config = dict(
    model='image autoencoder',
    dataset='crops of objects in photos (Visual Genome)',
    train_examples=123503,
    image_size=64,
    crop_scale_min=0.5,
    horizontal_flip=True,
    translate=0.06,
    bottleneck='plain',
    downsampling_factor=8,
    encoder_arch='mlp_mixer',
    encoder_norm='layernorm',
    encoder_norm_position='pre',
    encoder_activation='quick_gelu',
    encoder_mlp_ratio=6,
    encoder_parallel_block=True,
    encoder_inner_norm=False,
    encoder_patch_size=[8, 8],
    encoder_conv_stem=True,
    encoder_layers=6,
    encoder_width=256,
    loss='l1',
    latent_channels=4,
    decoder_norm='groupnorm',
    decoder_activation='relu',
    decoder_weight_standardization=False,
    decoder_widths=[48, 48, 96, 192],
    decoder_blocks_per_level=3,
    decoder_block='plain',
    decoder_attention=False,
    decoder_upsampling='transposed_conv',
    init='xavier_uniform',
    residual_init='zero_last',
    optimizer='nadamw',
    learning_rate=0.002,
    beta1=0.95,
    beta2=0.999,
    eps=1e-10,
    max_grad_norm=1.0,
    max_steps=15600,
    batch_size=128,
    epochs=16.2,
    lr_schedule='cosine_restarts',
    final_lr_fraction=0.1,
    warmup_steps=1560,
    weight_decay=0.3,
)
Rows from block 6 of the decoder of a small image autoencoder, named by matrix and row number. Each number is 128 + 24 x the weight over its row's rms, rounded and kept within 0 to 255. All counts start at 0. Numbers have three digits each.
After each channel's rows are labels from the 100 images, of 14976, where the channel reaches its highest value: "patch colour" is the nearest of a few named colours to the mean colour under the peak. Only what is clearly more common there than usual is listed. The data: crops of objects in photos (Visual Genome).
# conv: 3x3 conv (decoder.decb.1.1.conv.weight, 48x48x3x3, each kernel summed), inputs 0-47

conv.40:076182105154083123131104109112174131123144131100168119124095155132114108133156140103147114147126137080132118125130147188124117131152111137120131
patch colour: grey

conv.27:119149134104177082161139154118105099163120100105145126104172097109118077153115133138127117112155113131150142144094113102115108156142100111142095
patch colour: grey

conv.36:130113122116145131135180128136110140122154108101117152137151117151196147148101118144083094133084114137118163170134110114104158122142112110084136
patch colour: black

conv.2:117134144148172105116106133137125155117125142080100087152135139094123091105102122107183147132135095165143133179126126095150115094154129113144117
patch colour: white

conv.43:096121118152116134179180120147110143108120115128100148114121155117138137126134226120085119132124118126110142161131114128150121143108146097116131
patch colour: white

conv.44:110135174085153119128116135149122077150131075135145120132152097144179146154109113082118132091100120126140172166131134120123150134149117132151135
patch colour: brown

conv.47:124138085095159155129131159067134136148111164107135133099163134132090150081129143172132132156145077142141091133124135131141122163131130134123131
patch colour: white

conv.26:127097100155097158138134096096136184125138133129126120134078139177108166136124132130146144138128140144113064141117165146117159098142139150118150
patch colour: grey

conv.5:119168129119105138128152139120107138156133121126134138139112114166113174127105150153156172170085157101142091146087154129087137132138146148085150
patch colour: grey

conv.22:115124092093173139130107171082119124157121156126125125105174125111093130087121117172126131149153095120142105141114142124151115191122118128109123
patch colour: white

conv.11:104178121110142112104199119134063143101150115134090098100143142089136134119119157142120151137110134090121139116130096166132134133136141125143132
patch colour: black

conv.46:120117120173072150118109116125119164103144133150130130152030150125123107136128116085120122141123142147112107111138141147166149116109134139130116
patch colour: grey

conv.14:128158137080103115112141135131168125109096134140142104156108146155136141115166145118106094151131149091115124135157161168159139147145155164126183
patch colour: grey

conv.39:130147133070142099113120152120118141107125096122140107092131119100135102126082112135086169135149109157164137144089130093122107186138108124125106
patch colour: white

conv.8:126155138085157088175133149120103123169119073083136096091158101136110138132137137139110136116127088084149129145089137123121125148131138141142142
patch colour: grey

conv.25:107094083087144154101112147089127137132142157139103107131151140138116149070123112156109110151141093150094074108147126122154104153108129136124128
patch colour: white

conv.34:131077138148099160116125125142126160070145151156101132169102156134134164134135128136119140140113143154109127096192119097163116132099149145133136
patch colour: blue

conv.7:112156086133112111127108134093142115140147157147143083133098144137120092097170104124130077158155111068119090100116131159135120136116109140117128
patch colour: pink

conv.31:123119077118151149125139152072131137150124165122119122122152129127099144078135138161129130154150123139119053120110139126144103157096123140082131
patch colour: white

conv.18:136122154059136080130124123129133078130126054146136138123135132135169126155122125077127128094128087128116162146133130134140139128148134142153124
patch colour: black

conv.20:130124120132052153126103105113124162086106139129125117123062164144130168142153114129127127146116099101102114155144155145137158117143145143118151
patch colour: grey

conv.3:146182093084152087116106137110151130099122120132153105116151152121182125136142138107101116151121104085115149155111119163111136129168108136098131
patch colour: black

conv.19:151154099144108115155105116099201124149109103150135107107136127146123126120185187130102087122121113095114128111136145137136103126124091124131110
patch colour: grey

conv.32:135163144126148079165126133123142116152112079114155124079152130141146129152096128108120126105135084121146141166080142151088153137167125130143137
patch colour: grey

conv.12:148138160122104133118113143152117121121153145145088105133091102162165146123076089126092152176158153113097146150127154111128155161110130142122151
patch colour: grey

conv.38:105112124124096158144133107115105132089140143132122123142079159146167185144110099129097108161127086126137151134180144142132158107143137162105135
patch colour: grey

conv.35:122127111102166075143116139100132100141134088125141111082174126105151096138108113130129148075116091157151147142106107147107139139147112110119089
patch colour: black; red

conv.30:128143143135067113119120091143180133100116114150148101135052133140150150111152124088100109121102148099136131116140131158125126105122137146110160
patch colour: black

conv.10:133106072128117184118139121072127146102128175149126140122118145119123125127126135155115128161139119120096081081146106116124114117094112105142085
patch colour: pink; white

conv.21:089105134173107100126148126148121145152144109155122126168069124129113111134121134091128136107128180113111102087131149123150114133073139147107099
patch colour: grey

conv.33:122111115137138111123122130115119088139140124117118121115140141084124067134121119137108130119152122130126115089120080088110095089090088076119079
patch colour: grey

conv.45:110053142109139114125087146137150119104138100169149161130136127120106165125116068125144122074141140086134116130110125128114133145120146157124148
patch colour: grey

conv.41:133137146099172120141113136130088164139146129125118112122123071169117162142177089114160134133119139145126117161072134103095137118148132143114160
patch colour: grey

conv.16:062107150141115117097141138139108160115146136125156144151103123129153139117147117114144106162153155100099130118113155170158158120129162166133180
patch colour: black

conv.23:098070118112148122121137136125076130081161109117117092131139160138152128123109115121134165099130098207117113141149148126153123131131150126123114
patch colour: white

conv.13:138116143107122101114136138131109130135122113145119120169131119173136171123123127122116133138141131101131119159109180124146165153170173179125196
patch colour: grey